config.toml
arch = "uvit"
norm = "layernorm_no_bias"
layer_scale_init = 1.0
moe_every = 2
lr = 0.0021
epochs = 12.4
Rows from block 7 of a small image diffusion model, named by matrix and row number. Rows with one number within an expert belong to one neuron, the router's apart. Each number is 500 + 25 x the weight over its row's rms, rounded and kept within 0 to 999. All counts start at 0. Numbers have three digits each.
Before each expert's rows are labels from the 100 images, of 14976 (inputs lightly noised), where the router gives the expert most weight on average: "strongest on" is what is common among them. Only what is clearly more common there than usual is listed. The data: retinal OCT scans (Kermany 2017).
# router: router (model.blocks.7.mlp.router.weight, 8x192, trained with AdamW), inputs 0-95
# gate: expert gate (model.blocks.7.mlp.gate, 8x192x192), inputs 0-95
# up: expert up (model.blocks.7.mlp.up, 8x192x192), inputs 0-95
# down: expert down (model.blocks.7.mlp.down, 8x192x192, transposed), outputs 0-95

# expert 5
strongest on: finding: diabetic macular edema
router.5:539523470524485503537486519524519492514506568482513475509431488508502516520506535505532463515514508513479478446469489500550477489511520485504463493536489512507433539478475546475495551468517473498476540481492519493493505529508537487499501476536455496505521516502487510482493500531453516484
gate.2:450451447496485524451504512470492503544475494477493508518528517500519501461499545443506483509499480463473490538495505486516494516509515528468548514493478501506490468480522493491490470554456491530509553543511510524519483509497478524517457496489493515483487495508520525535499496489539503521
up.2:479507466505503516477485513455514504481466535499519484462472472552494498492471516479483533434494510532498491481501549448460552513492481535461484498491495501518544487496495493461574516471453516471524502514477517495549491493508541487513490467512464486493506523489472464517476538514488503527
down.2:494482539512520502501472507501506480503447500506504500519520506503517507435483498533521507505475493523476481532491511511523497500522497534508483540483506511505517499494505499481516507514499485478465509518518472509510474457466515515524467512512496495490538534478511524494516522505529507495
gate.3:493502465474503503495497504505469508494501499539533519477472519493510489538506494503561517511514483477479466547484448472503502494490530500517452499460484525528481530477502520504518497497528493463474455486521479474488489566484491524529529493492478501513504524451514477509476478513512516523
up.3:485497538545485503516516503513521517511501495460466495513530480511509516459490494507447501501461526506525511483505534508520491473479494498500555489535517473450525479507504483481463504490447504551508553517482507534508502446501515496464476515527536486521497479562465524489548514485505496472
down.3:490476476513520519496503527448481532530554551521512486520536497509493506461452472497507530495543493475522508510497482464500527470515479525547498503517506489483483485508459505484503512483503483510488478536486498498516509529546514510500539479530512472541493537510508496501506411494472487514

# expert 6
strongest on: finding: choroidal neovascularization
router.6:469530474509511496486509461494493518515501503495482456523488470507508502473484494517498490476495441503504522542504542496501473498521497551510522497489498498479447467494418474520504512459502474453550523483491532517486481483468514498519532469461488491506505545526522476524497528497507498509
gate.2:485494491526514522478496520467538508475537521484516475519526522521494512510493475501472513499506519534514531525495503541487495510468527517496451518515509517553478427518496516504524478468493543473499489544486482487550512494500511525518518495453470437498495520548498501470455526456433510501
up.2:488518519495512499455564503472490490491466489489518497487557479493520498488532460498512463544478474538476487451546504523506549502473514525450510516519502491487480511496509477520502481508434530527498554469466465505532538500507508497481540526520504539533524472495533488550543523518462512478
down.2:491490503511516491466495457509506489508494464483476538504522496524480473501480493520549465505483507475535517506522509499506507523516518489451485498492439491510469466502530536497484531508513551518486488521504482525478517503507514480486504523527474486514545499509516498484478499445498498519
gate.3:475520520483465492473477476503499516508467474493500487525539443521513469497497504448487507515513552488477490536500511505539516512489511495482528485495524498519503528484520467516477514469469532487513522506494478485500482504468508480525449506491482499472455544526495525530535543489513463506
up.3:497533498532532501577489513528459474446465520485484520505472525500494497468451484521490527493497510527523517504510488522518516506501489486530482507502474512513500483545477507471512471481470504497543463464481464489520511496481498537540508497510545501491520475492459506467471502512510552473
down.3:492496495473502472548525453548551462517509510495505498532540467534526499528511481517523489518504470507463517507505495462483502488483468514512529480504518518496482501447482531489483506508503445446552546493518520480517518490524510447510516483473479465463519528466516547486522516437510497501

# expert 4
strongest on: finding: diabetic macular edema
router.4:508499507473500497506474546490505491514477505502510464517509440454506505549508511508501530484478490525514533499510529474467522531525534512523506486471519508504495477508505536517510456452495567517507493500588501503500523544514494517492494491472496518519495513514496512537489536480471504547
gate.2:494482459520500518506555498510470498500508473469491504509475480500531515511486509507527514481531456491470482506499501494471493518503519525523475513488486491508482550497499470484494521487502546493482542524508523494521498476521507501508506496500465480530474458500504483479530519487534525497
up.2:498504480464493503524523534517532495535503503501543514498483504527487512507471509475494551507516520440484524514505492513503497491475559512484506470477481511472466516533465523504476502467534480498543490498505483548506460464486478490497526519518471512520483488509508513488477519494446530505
down.2:518519481520512509494530473518529494498494505494446483536512469507479520514516453515532444473492553510486489468481480518481511489488506525484464526492507493490443487523486502524487571496507485503502535546507488541477488541518474485518511464478506512569462509497480467526524498487494516494
gate.3:518530526481476508458490555530494573479542523479474524498474499467500495505499474504524479508474496472499495512520505480536499469507490493501487497485460505497523520495549521513496437558472504516504531498518500465465483540485495485475468504538504484514476505527477501522501510479476515518
up.3:503500512528470493482522511491515501476525487508538500498499484538484474468536488538513505549519448478529497526482477520530468448471460529493457537501508500523475465527516487515476520517484454478509506499482492502514527519468520477521510433485472498489507476507475521500484456476484469498
down.3:500487526485475498535463501492501532519489436535506470487524504483556513495456478522507507513525472450537526491491492523498560451514492526505499472490516501486506487499514473504469502471523508489558499512517473481487503537508496473492477506513551460501484540478477485472503512492493529510

# expert 3
strongest on: finding: normal
router.3:503523496497548526470525502441549532498479485529494487522469467462472517510497529506504525519472506525479516528536473520496454534510461490502504488471501491485497490491525450507551539516520527496523491533505503497479534498527471544485454519505491519489518483503513459539469481467513470518
gate.2:480440491511517522525536495547468515557517464514506443492485499470485493492479477476473493541480511487525522543531509520516518460499517517534482513455527495518479488521500512472503573472478508503470483521514525497514508511560476486520482490488469531492525512536506505520479523508477467514
up.2:510461473521507520512517497525497503530477475526480502450474521487504487515464477465472536549478501472528515527549507509510492468506467531500481500467483504493488531529501449504553542511481519520505471506499497505482516520507488501560460473496481530515498443529487476498473534487494511499
down.2:477492526476536514517471524488520511499473514540509478506448461509503497516481498500502531517499498466479499496516493498498458531465492552504506517458486482449506460526480506509486471495480524498500507498505514513510476481515497532528514511449535474504485481478494509517484458509537502512
gate.3:490478470532500441532532463496455499471485560458442477488488469479499478488461509518482513522522502486531509464455504530464488528514495522483486504500521508487516467501507454523499532511536511526511470492499460502508491496496494491462504528510532517477548497512507508496511557453492523533
up.3:466485520479481491493519531452518535557497512509499521499497532453513501493504498506503507508523517503509445544498491470483540517512510498493458515567467491509461508554478460458483529481476536508513459504494522514492507506485493492470492483515467514504521503484515486507492492473471521502
down.3:510521477489477460486520504504524453486465511527548530554482458460485487517480521491521467509490522470518480483461478492529499539560520435506483492495482479504491498480522479524505466489483462525501513484518484531478460479478495486505523493541486514488512488476494519498490513567487484476