{"train_examples": 49215, "conditioning": "none", "arch": "uvit", "cond_dim": 256, "layer_scale_init": 1.0, "moe": "top_k", "num_experts": 8, "expert_mlp_ratio": 1, "shared_expert": false, "width": 192, "residual_init": "none", "max_precond_dim": 1024, "adamw_weight_decay_other_params": 0}
Rows from block 2 of a small image diffusion model, named by matrix and row number. Rows with one number belong to one neuron. Each number is 128 + 24 x the weight over its row's rms, rounded and kept within 0 to 255. All counts start at 0. Numbers have three digits each.
After each neuron's rows are labels from the 100 images, of 14976 (inputs lightly noised), where the neuron reaches its largest size: "patch colour" is the nearest of a few named colours to the mean colour under the peak. Only what is clearly more common there than usual is listed. The data: retinal OCT scans (Kermany 2017).
# gate: MLP gate (model.blocks.2.mlp.gate.weight, 512x192), inputs 0-95
# fc1: MLP up (model.blocks.2.mlp.fc1.weight, 512x192), inputs 0-95
# fc2: MLP down (model.blocks.2.mlp.fc2.weight, 192x512, transposed), outputs 0-95

gate.152:133146142115128096151100104131159122107150107159133146110096135154087150105140142126123140147122159123156127117125144101120156129086132058145117114143155135138110107146088151142092129141138118133137106113120129141133110148155139150101137139161111104110128166151097146126140024128131161080
fc1.152:139091129123138154146110165136129138157122167107141121115142117113138108141164153123110111108151141163127136139156122146156072170100138154102125085152121141090091156124124139135137151117137142127116126182147097090121097146118123099159120139080132138161136065133161112109153137088113129168
fc2.152:091111169121112100158148186104129083072138158113118150152111144144078141091167143139145129146113095139165106179161125155111128082172131119132135139130123121082132160140131130098132105118096115114094113132122140143106101094112146158121108164122184140109145135137121122125125143133124089123
patch colour: grey

gate.165:085123111125157200140110121143084132137149144119116113137143127104121147107126094136135126115165131164108137097150114135150076160138154097119099168123119045097111157117166144143116121107090128110134124079145159152138112151101113111153136132122101137116099121163112136130121133162142127183
fc1.165:142106138112135100104122102122142142157136137139140101138086103151115107136117147163147171114126127132118127103081171102127108133160174120112134132169106094141089142144160142129141163116118116074130146109101122172124100118112109139120118144075122121147122136199169143107172155148108088109
fc2.165:141138142109155104097124134102159158124095143175145084116141152158111100113112136132170166134081137112117113143147133086156149113158157117139144115097149137123125127103156141099124121114124115099111126113142124123135090115128132137106101172067154114125141090126132126153111126183112090160
patch colour: grey

gate.1:092125134145116161180132171145078119131099150116118154123143125114136134085130123116137107126102117143131117116155115101120110167123085167118126109103101142140108115140136069136125081129127128104144120128120111069127099140130129122108136115136135139116098143160124153114112155151148092147
fc1.1:146156144108097167180115168149110145124126157100131156102140151134121159118107115146155150095113126109103072142106115072122121157139096121113135122100106163180132142142147083115160098154129113117140117098126121083119128156098122124132151126112138111105117153133149185130096145106151130152
fc2.1:109107139168137092108136126109166128080102153137116124169148156138114119115137119137115155156120131088097176117160101135168115110115225147121107150137132124169163087136146151132118105149122145168119184128166061133097132139127115141118172101146139129116117141127127159127096144112101123158
patch colour: grey

gate.402:127133111175152132156150118172128117119171098100128115151142123115076132135090129134135116164137095167113125140133155144110137099114162105124116094066103140114117151137095104076130143169123069132212120142155170126158152097153158125153132072139155145116091112082116114167105125159132133135
fc1.402:127137137119122143068138161110137141096117149180123146152104132147179129124135118113098111135137130111138143135125115120137119163173097133152123142167118108097162165110175118179124163069146168118092165114107107136128130162110113144093107168138115154145169145158166111127147109089135107158
fc2.402:120129087156129209117164149167104136123106129134054124106111125151156149135111128125127139132146138132140155110112127136163144161136089095148148120093124112173124152101131129096138123172109116085110134094124106116145118158126132120151110132122129143095132095140133118131084138108088141125
patch colour: grey

gate.479:141127092145099148124114137166136105129146121150115120092154110131138160162181148119099119152117133132119122111152114129157120135104117125145113166146159082124106114161131181156117145125090136102130152111147121100119140096137111110137152116121137153059124133072145161116095096137155128081
fc1.479:143140103132166151141104132139103134161142152175087124142180100193123126105135167087150083120165155127093144111112170131119093136118104118112139141126113140128113108182125143163136132130106108112124150139129147098161155076158115120139182086106100137129105133074118095109161106138152132144
fc2.479:120159117131115118065096110112139144136152155135122113159128145171164152118109152127123099108132162102100138127164096117123095086114130141093124115165147100121135124128132113189107102099153119102112136143119099129146165145146102148122103093108143123167130138108129106109155119108103156178
patch colour: white

gate.334:118140151129121141148134115177134148124126133137126111079108124134140112121128183146087120145083101118151092143110127101129133162142181139145110127133113096128122125139164149132142090152153120113128132074138135122073160149110147117144142139121117148148118169109148182151115098131135098121
fc1.334:150112105160106177165126144168104123118142167125120101118148077080160132163177142125142157150099152098124118147144168133157157142141163139160099145120106099142122075120152139109153132137142143115150134104178159131136114159121134132105131109141157172113145153123153184128129111114138137094
fc2.334:117122159119177109110130091148091148140099104141140146115133184119111122089086142140089128099153171095143168148118132154140160162121123136095132146104121104157154136141119118139101113116178102157090119130124169115135107119116128145164105124108149088150131131128150142117073145133141097109
patch colour: white

gate.213:100115137125146119176119155143094170089133154143144126101137087137089107120171168122117133149184118095127117126104130114122139155119154166148141122134129127115183135124114122137124100113085136166157128109132159070109082120108184092159121147121111129096122096140137114121126128138138146143
fc1.213:147164160103171168140146144195161159139133130123128166111107106141126161133101145093116135116119149085151100131114146146137178126100106145126111076146132142156132143138153158121154126132098123103170113112125146103113152146142132099153180147113130145114140106156117148142160118123134135095
fc2.213:116102122134120129113142172139100098131098122111131127142122089147086161155101098120087174123122185154148141143152179122136137138156122083074110095138168179145143163162112128110121082121129129050111143090129117185142127131153108166139121154097162109147113115115133156112126105100109127148
patch colour: white

gate.267:101143126114084138157123114107118143161136118093137127121151097135129146123137115131126135113150104127141128151122115131112133122118090119078115113122129139162147110126128108117168136120099125151081084084138131164092128178128131135148135129156127141149127116125134084107100124116141142114
fc1.267:136127095163162151108153140135139076106124122163130116124098126142111091118119134153115132149119116153110135120125149128142091137139148150152104119123100121099109149144128137132111084098122125110160172152112129092135108079139124134113104128110132119119125124129117162144167121122120130125
fc2.267:088160133126076128125130125120127135167131122127117108126134084117139112110091104129123071115151096171146138146101123142132135103157079141104098117123103148156117140167140115109146127119128143104136145102113127135108130164154156146114174130151118114110157137128164123119126129124146125137
patch colour: grey

gate.245:141083105123078142161134124156123147133169149089082145124107106101157096127145147167106147116109100123109128170129124164130169151105155152123134110127121135145164176139082192101150148131114133133101141110122081167138123115149157107127159154114129168145130103142151158147118147117142144124
fc1.245:116133133095139117132116094150134167141152184133064141128125091094144102118109131162099099096085086127150105169087112145130128138101151116123117092111147141126158162122125156116161154164107132155116107108155127149157140119135134102123150150116139169123180140135148139145127125130144113123
fc2.245:146111169099131152117094091164115129156117097170128134140130120107106119161090146100107111104124178122134142109121097126102110116072109119134124128155134116165143187147175102128112128101114115129124117143172121175108152128114101152128160138119145113113150147111125150138155132183174105100
patch colour: white

gate.199:150157139151091125114135082105128124102136121138098132097137131177078141114140167116153148094121164131128172119084131080078130137161120110118139128140107128136161122167106125130150123091167125141167122106105111180142109130159135144113140137178121090126105126134124157124150116153148165127
fc1.199:164094152131125131153132172115157123183109127150149159084114158139157098120108147149128152153099113152095072152154122193150129105123138118132129135137122122150091152098148148141130126142148117117137181128139124110162120142110140104171140128091179131136183134126151116096153163150084076102
fc2.199:155130130164156141169115175090116098168135148153128149111118184144123082132107170129140158137094099113072099109139078136121101080152150114117131118125139121129116128104111164122136134154108134147158156127107151103175104155113142125163172135109138112109157137145173129114138159188067094148
patch colour: grey

gate.111:106138100139157145114144086127160128137109069161107156153135161130166113117146134112135135085151115125130136128194088093121158145135140154154119113137086105171124124096113116104157156180109143115138131125166126148199109140136144117158136149176104120125117121130146119186112163108067144125
fc1.111:130122141122098115173093083177081146149125128127149124145120120136109145143156123110152109169102134140108146121117126095163108127135142149116150146137126156124121132135137140061106123087194142103122155133065126151068128105113130085166139140108098120172145142077123115133166124130174135133
fc2.111:091128109125116146105157092133171133098152153160125118122122146136153158089141121118114122107131092129116132157150083148160135171140105085146115107139131147135134093058111093133145122159123131132131105099120097153142117103153136143153090147149137128099112154128170151109167130092133092082
patch colour: grey

gate.71:116110091122131181112109158141173125112106145115081150135144120108140148136071107158114135132107097113150152123125114105117084181137139159151142140110082119086116151108081079153139126103135132091141123106142140098124100171147138135137149128138174151082135122102169115109129156078136141126
fc1.71:141110182106127130154146131123095124116149076119164131105076117169123140109137160102141159113117094144110101104126142154134132103087128088125107113155191134145096132171173165096127185154132100108113135166136129138122127094083166141125111125106101140141138114151102144082115116140124114164
fc2.71:097150112091152172147089161120102128150108088117158136164146105163128117147117118115151172092118100069152130100093097132160122169093102154133108122134091150100142134131110101148107125132124134123181092129117125092094120149116132131143139139120147181106126107120128144103148131086157127180
patch colour: grey

gate.263:153141089169152130100111176111155081127130155094117128123131109129096136101102110066131134112140138135114123095091164124122131091117173126153117151139127156094119145117132134156151144132114135150104122149109130144088157132116129144101155137112145089097124109130136119099129104144115124150
fc1.263:089122116105101170140157141137168155147100124133150154184111114137109122183137120173093157120097112107143139162180118108133122110091101140160147133093122133118145127131108111120112128133132168132118130127144145158129128167155101145150103133123116115092130140114107151121155134102150178143
fc2.263:102150090127129150137138125109172120146100108120156142130131131141108134154138144122145144090095115051140203132133148115120140155078114197172163160115106126127132115124095081136122095100121172162127127166120135141106085137122134100122133153153081078139123122128078077102129145148116151108
patch colour: grey

gate.18:109119134088134178116129127124113145176124124155171159082149092114143137113109095098130100161125089140154105138136141138071154138127130117142099122147134146138067122142130138148088115101124105150141110141116101128079170107130136112119140153132108138151122136131099130134154141148145145124
fc1.18:109129140080104166109119120106097157159098121153157134076168100103148123106098101085140098141112080112101099119129159142107131150114114145141100139127134119141073119136108105159090098108121082109100105120127091130126147117123148094115117141135113135123131141126113110123139132143151124100
fc2.18:119123172162149086143101125112198153077144124134068136109183160110115168133158207134125092138103152122133093137148097116111149127129140118139138124127098111160143167126129167110141156117146138120113145090091112125121125116116129094110102156154174106151135090143107144119121133111086086123
patch colour: grey

gate.418:112153085169105115157138152106160132100150159083151118132154130165153122168124114138097077122123099174172138088118132109141165171064178134129106150095092133128093148130143091121142095149149139164111069153129119138131134137146121075150137117139120098152126129134109074126127128148111121139
fc1.418:118080146110176114093124119172107136171084108149142118112104101102105125096185121112125190122107117108072131130128176152127129119147133144108149125125150147135130121108152151127133147115109128078120141136121174117121125102096146185111123138116141138144160121156112172117151089084124117115
fc2.418:105083143129088113154100140143051124127147183125122096111142145153115144158154133091136160114109125134111088066156139131146126146124143168086107127124141130099134107111090142131087130117138126091156135113133144133110111126099175108118132095101128118131085098099155115131108126110148110119
patch colour: grey

gate.443:103108135140161129144083124154134099127129093153168135122153090098118096123132202115120143120116158152142134131127158130111138124136123111173170140075114118162100115127108145142094141113126139106077159082127138158119114118142136131131150103145104083160119098158158129113178073139137106142
fc1.443:154136156128143132145158125166105104096104109132154105147118138109131131113089125082155127098118176154122150137123165180106120119153074109119159113101112134144130151157132102140110127130153131153154108108101111123072177156100112160151118128149089111093096152115138145146126109091126137153
fc2.443:134093140121118170162149118134123162080144138121155148132139113133146140089100087102172110086119166136135179150113168163148094108140101098120148135094127118150113159155114093159097121133097101138101083112137090128098145114105082126104128148148082096120107144116138151153094134127137089133
patch colour: grey

gate.288:116156142095151118165116106163115129107104195161123136099117125101123146129115165143079127134105136100145140124109153084099168107156152153142097148119128162123140145130160123113093146158111067148149161150117121134105053147116111110115145105102140153095153117161133109088126132127147110133
fc1.288:144134132095121161137118120118121147112095161136125147086096145109138136119129136117092123124123081095115105115107121104121144127153155167128119073113109115087140158103165115151118128158099123144102165118109117121082131144063159129121171145106098178113097096148119121044131131108159092135
fc2.288:130097123105081171119117188110136150125125096138115145129123121140072149116140117141054158134143122115090188106133157115134131147114113127159147111136118162099123133149150118136143121135096142110107127121159139125142152087094129141135134159143100121120079114142132169144133135126139089153
patch colour: grey

gate.167:179115156116101119116131136109121141122112134151117158117122126105082091122112125124136123130117117110107178115113121112127105119140147100159133108123155087137119143108126112154102151183122109141181134134148102078091136157111124149186094099120154121136093127120091113135112177135147126134
fc1.167:174111150094107126090118120116154153136120131149132145135118117095103108116121144091120118135079116133107142100117133135135129102143165126158137130142173066123127142109141108145108158162121129124176151171164115076092147151116121117198121102086160107116087105110096124145130185157146097146
fc2.167:080133092133130182126127118146083080137178126118147088135118119149142183151126125172107129113182142141163108139128157137151123112107102174105127162158134147134122171140100148135107128133169095088088119160101121145139129115139116114119165136144126144139129164143145123138139092148124168114
patch colour: grey

gate.37:131139130113104152158077086096098135151119138145111157107139121112125110171138184090109184132112132112120157134147121094098103153120151102124131130151093133144104120090120164151109147130153109116158100140109143152121140149111109130128091112204170096173123105117093113146151128125096171106
fc1.37:146122096120155098095147128159146144054148161127138127116119134116140152131096096153133077146113130161150091113120111181147126133177115141139117132102126134117149142171128089104156129109115120109112169109128112107114091140133111130113191144105076172103124139144180122102103161114113109150
fc2.37:131133161127086115147146097135148122112094113079137121092115107104136112121097155129105166126131120174141137157161155126147157160139161094141151107147128137172128143146093083099164135136135129096160141168094138158096153136172090106131074071093111076134133160113120096125148135102078124160
patch colour: grey

gate.327:117113150184156131120135138120160107093133147167180135132119085164167119119149151092151152130144131100109125100111119148148179105118094110081132146121161164138100141132118061103127150153107147127200132125115124135156177090132096115117110136098142153095096148093121162143126120123136141138
fc1.327:148162135104133132160077106133125134126108135139112112068116087102167134116160141161110162133154143114084126132147164169112092130137113166140108107122132114145149114109113128116136158140151113139146148151129108110106148084076161099127158121122131148154127143141137132171137164105089140126
fc2.327:150153129122120100115126166137081134089134094135135100135106113125163122104121141167095153163104160118077124154144133144149151123104118173104121092135078112160118120155119129141079188101118109161102170151151103147169132119118163132098146130127169164145158167155126118115171129109084106143
patch colour: grey

gate.372:111144131117187103145126153143117088115151133110145123134089125117146138124113087096083100135136114104122163152126171159200134098136166099171122111113113135102112189133120126174150168104159150151114153124126077107116132163125115164132165095107105143148156145148137107134105158143096173087
fc1.372:138112158139094139129140129148118178122095141093111146120191118170148147158155176158154145121106125130128106121130108102081129155110092150125153106128139138129123075095154117100128101164113138150164104123093172094138094116163133110145142167119146134141142115137103124097129153125135092185
fc2.372:164103129109118131130149131138106129161160090163143129151080128153105137108124160064150127141105095164120134137108166151117127123125139144117124131120138157089124187106087169122130178119130148104116124142123119101127132109117148098138163089154085120126144135105141130171156112166129158102
patch colour: grey

gate.478:150095145108164114150172151110162155122101146155113115154122111178197113125141100155093128095123140127130089128121109162089134128140160141122158154138140143130167131142193113126125153137104119144115153169124127151094130146124132104129162148093147111129151110136092167125162075101124104081
fc1.478:079176103141137105147124137156151157174167123131164122066128108147083119089118122100146132161136110111094167118126154160093090115149086129154129088104121106099098095114162128124112086129129107128138080116128151102146083105122162102139142073137114118087092103148137097090150108133146121132
fc2.478:154073110124083108150130114142110111157095118132141167112117099138173126143091125151123145091105089116119096113098126130166097143077146127141143105117127169107160137116082130138103127160108138151119149139109128125131124123143175129111126166105075130128187131115111135150106126147115170087
patch colour: grey

gate.429:120105129151132168123104153110118141124122136134141125110110131113138143091119125149098150105176147136095136132150145199118114141114089152155125156197125119164169152136180164113113134095147127126111127136142134124115100156124097120117118098155131188105166115143150138142147151132150163164
fc1.429:140147131107129123161137172150176115102104110118101140116091130097147137109152163140124143165136130131185117115159143132123165117179143166167159127121100164122118137107126117150123109156128129093131124139121077153131144143095181119132144088058107128151078114118103145102121120096136137132
fc2.429:174123179115120109092167125152149161141126112102127156141102110106124123108150117106193126123119111143128118114125142146097101104123100123111133134115173124132115123109157078190126143113118136125078115163091131126137132117148158152115124148116131090121112088159102114150151105141109147151
patch colour: grey

gate.154:174150126099107151152154101130152134098136138162123143157124098168118174140144145138119112095157089123098126139157131133065133083139114151127140121123115147074125147122118114105132124107200118111144129135133138128106152075127106101088117131145154185095109117127145138135120145158144119113
fc1.154:159140112102127165131154108130179131137140133145134141146133066156107164178145159160098098129171091157106100168143151122086160085105137128127139101118124146047138110107119124143153105127206134109144123165138103116098156082111077117102140112160104172080138108139152084131121140142133140125
fc2.154:115095117162115158143112111087142145148122149120123110091085129119128167150178137126101144119124103131150157107095119078135147152174160146087105156132112123081170145162117157147123101121121126110155119144145102075143146147116107110120119131134161146087113119177115118102115112137095113138
patch colour: grey

gate.236:145144122164115164097144143122148131123113135153098114145139114071110161159124078091130098130142161132122157084160145138141120152085129147182167125096111127096132119146129138095094105129143134107134094122098109083149147108101156132093145132091143158125082121173122126193124117161129142146
fc1.236:146130133102116149119129105140115099091140137131129122067167131135114151127121104099109115142104091105151125129121145131157146148144151119116137118135136135138156135096132094127180169146113138102096104139131129133101159109149098137124153148127162133123176112119130122057165143167168112090
fc2.236:158104111106111141130126152155096086098099101141166120088116141128079149098094121146126103189094103130103136124112100146167117154144135107115142077122094136142106143142091103132148164140139138103118155126110110118117148109153131159139136122091176097109154126120161145087155123168136140106
patch colour: grey

gate.109:129119132166123133115129114154109135102134121151152142115094102116174119117124164144111110142121100146115125136088166129165142158153157097131129145098154102095119167145116136138147137091164125094121140153091108059109104168120127128078133114105121130134145141130143131081159143109125118074
fc1.109:135137127118135166119152098136105122125107132135071148150113099157166100120141106156114064133128135166135147146125181130131162158131153150122126180125139093155145152183075124113139165089120112100130124149101107115136096114108142122123133088118126163157182151158150130133155156109148126077
fc2.109:136146141104135084143118090107117164167137149124145145087124136083151131106141170088151154100109151071105153100108078149130116096123117160147104097120132154149146139142090117124123156129117127135149102154151116167143108096120124137097153130138098111106115116152135153081128138146113104121
patch colour: white

gate.350:112147104156123133125122168080118153103108106106123111117074112132151124104155167155143156142137095126106134115097090108127107116127156051141182112099119166161121137086152164089130108128118155121102086109133069138157103103165145097136103137124161162111101152104125138141152097109107103069
fc1.350:145116151099143105094123100149105100154149153140115127149143148135099126120114120101101050112112152120122136080171158155144155148140070220109103130145133101085133114146122104165151161118129121147141138150079169128099149130129093165113185115127100088138137114158144112135109138129099122180
fc2.350:129115108137116144095111142116172149093111102107142159134126125163118155142147107137147151157116145146156141192114074099100157096102139071106131127161127124133132144098147117132176172115161134111078157085146092121155111145125115120131153168103183104134127117071115090111143140110152120075
patch colour: grey

gate.325:120159148165143163127108117117130148114137185146139122110094121165162150136143148120121128159100094044157107145080126119098162129134091146110109129106130166117099128130140120156147156151125097124112160141118095097135154166147090088123171136141145125152121167115131117127163139117146128103
fc1.325:126099164147135140133112124139180123185126117104099123113163132126135103149129111148153145091179191181113152155122161109133112125151117106144100129124123116108141153124077104124122140107122183145110074116129154158135138126129142133161100138156114093126171138138108147142106121153139139141
fc2.325:118172117104140107141070132140067134110138108107161142147151142139116126097112085168119103152109119113149106178142108133110106122179133105131077158160097123087128114130146149129123093134125091103124179136088121175136135137070104136105175135122185128142107137109120108148114162113122148123
patch colour: grey

gate.126:143140092118163107146130145133113158180147129129133146140109133129130142137117106129115087075121076151121132177095103072161160107143131116112104140158133175165142127114125134112149156104149126089095101130101139123133128154105145117097138140118142105095141115122151170133102111136102106109
fc1.126:103162134162106116107144101131154141105118125076148135140095124076117123131166149119110140132124074158081131140175123107102129171137107125140151167168077143192127133113160141102062123154094157129116106116106128116160108127107181148064109115113131141115136140114132134142157113119160117115
fc2.126:150113140107128137094129126141081148109150147162133116102102131150124116114111111119142116122127144115129132117086179160134143121103164169174134119061167108080142163119138127128144141144132121142120076124129081135145136119158134120164164117121080149143125168101085174104103116143166114113
patch colour: grey

gate.296:138121137086103123126152182094085096155108152118114145159142120115136078137154154143082105115116171097164107149128121170147156142137120149170155141147156143162116141113133143102138114134083091130129121126142113120096116165124123098134118090127138146067160148178105064112138101143151135131
fc1.296:135115109121156157117126122087158161140144114176116115125121162167140185132117116118168119112120144149112148106120146081122108114107138114104146123121075119093132111146147109134124170135176136138107125120130136155143112103127192164141140154151099116165094089090166108159151123122141153112
fc2.296:113139152124130103171131132140155132099164123060180150148124130157131138088144140152160141095127102140101154133147105169125109144162117106111118144135152124137125108092109138116174146146168156109154110134070150143114144126125143118133109138138114116128163126124158116092144129116137128120
patch colour: white

gate.133:123103144096065078148133114078181130098141105120129148149142116128105092143147137123137125150140142112104117130121146145128139158183176158156081192190129088126158130116158154121157135112165101121127128114147103143157117108113129106126164140121124115157077127107116121110103086136152105127
fc1.133:159132126157131132089108164176108090103117145101080120167121099139110113187122147091139134138099119132135145153147118132091125152122119145116120104124118119151123153140120148131115126099154108157162164116117120112164169117062134145154157114139151157140116082113117119143165112145143154109
fc2.133:069099121121117101121110145130147143095134126093099117129149140123108125156098126159112126135130117145157145108058113139112120136133152119131084114140139102129137085126136104128123163096134130142143144145136150130160202123129108126157108092133124128121094157081118104135134125098136080099
patch colour: grey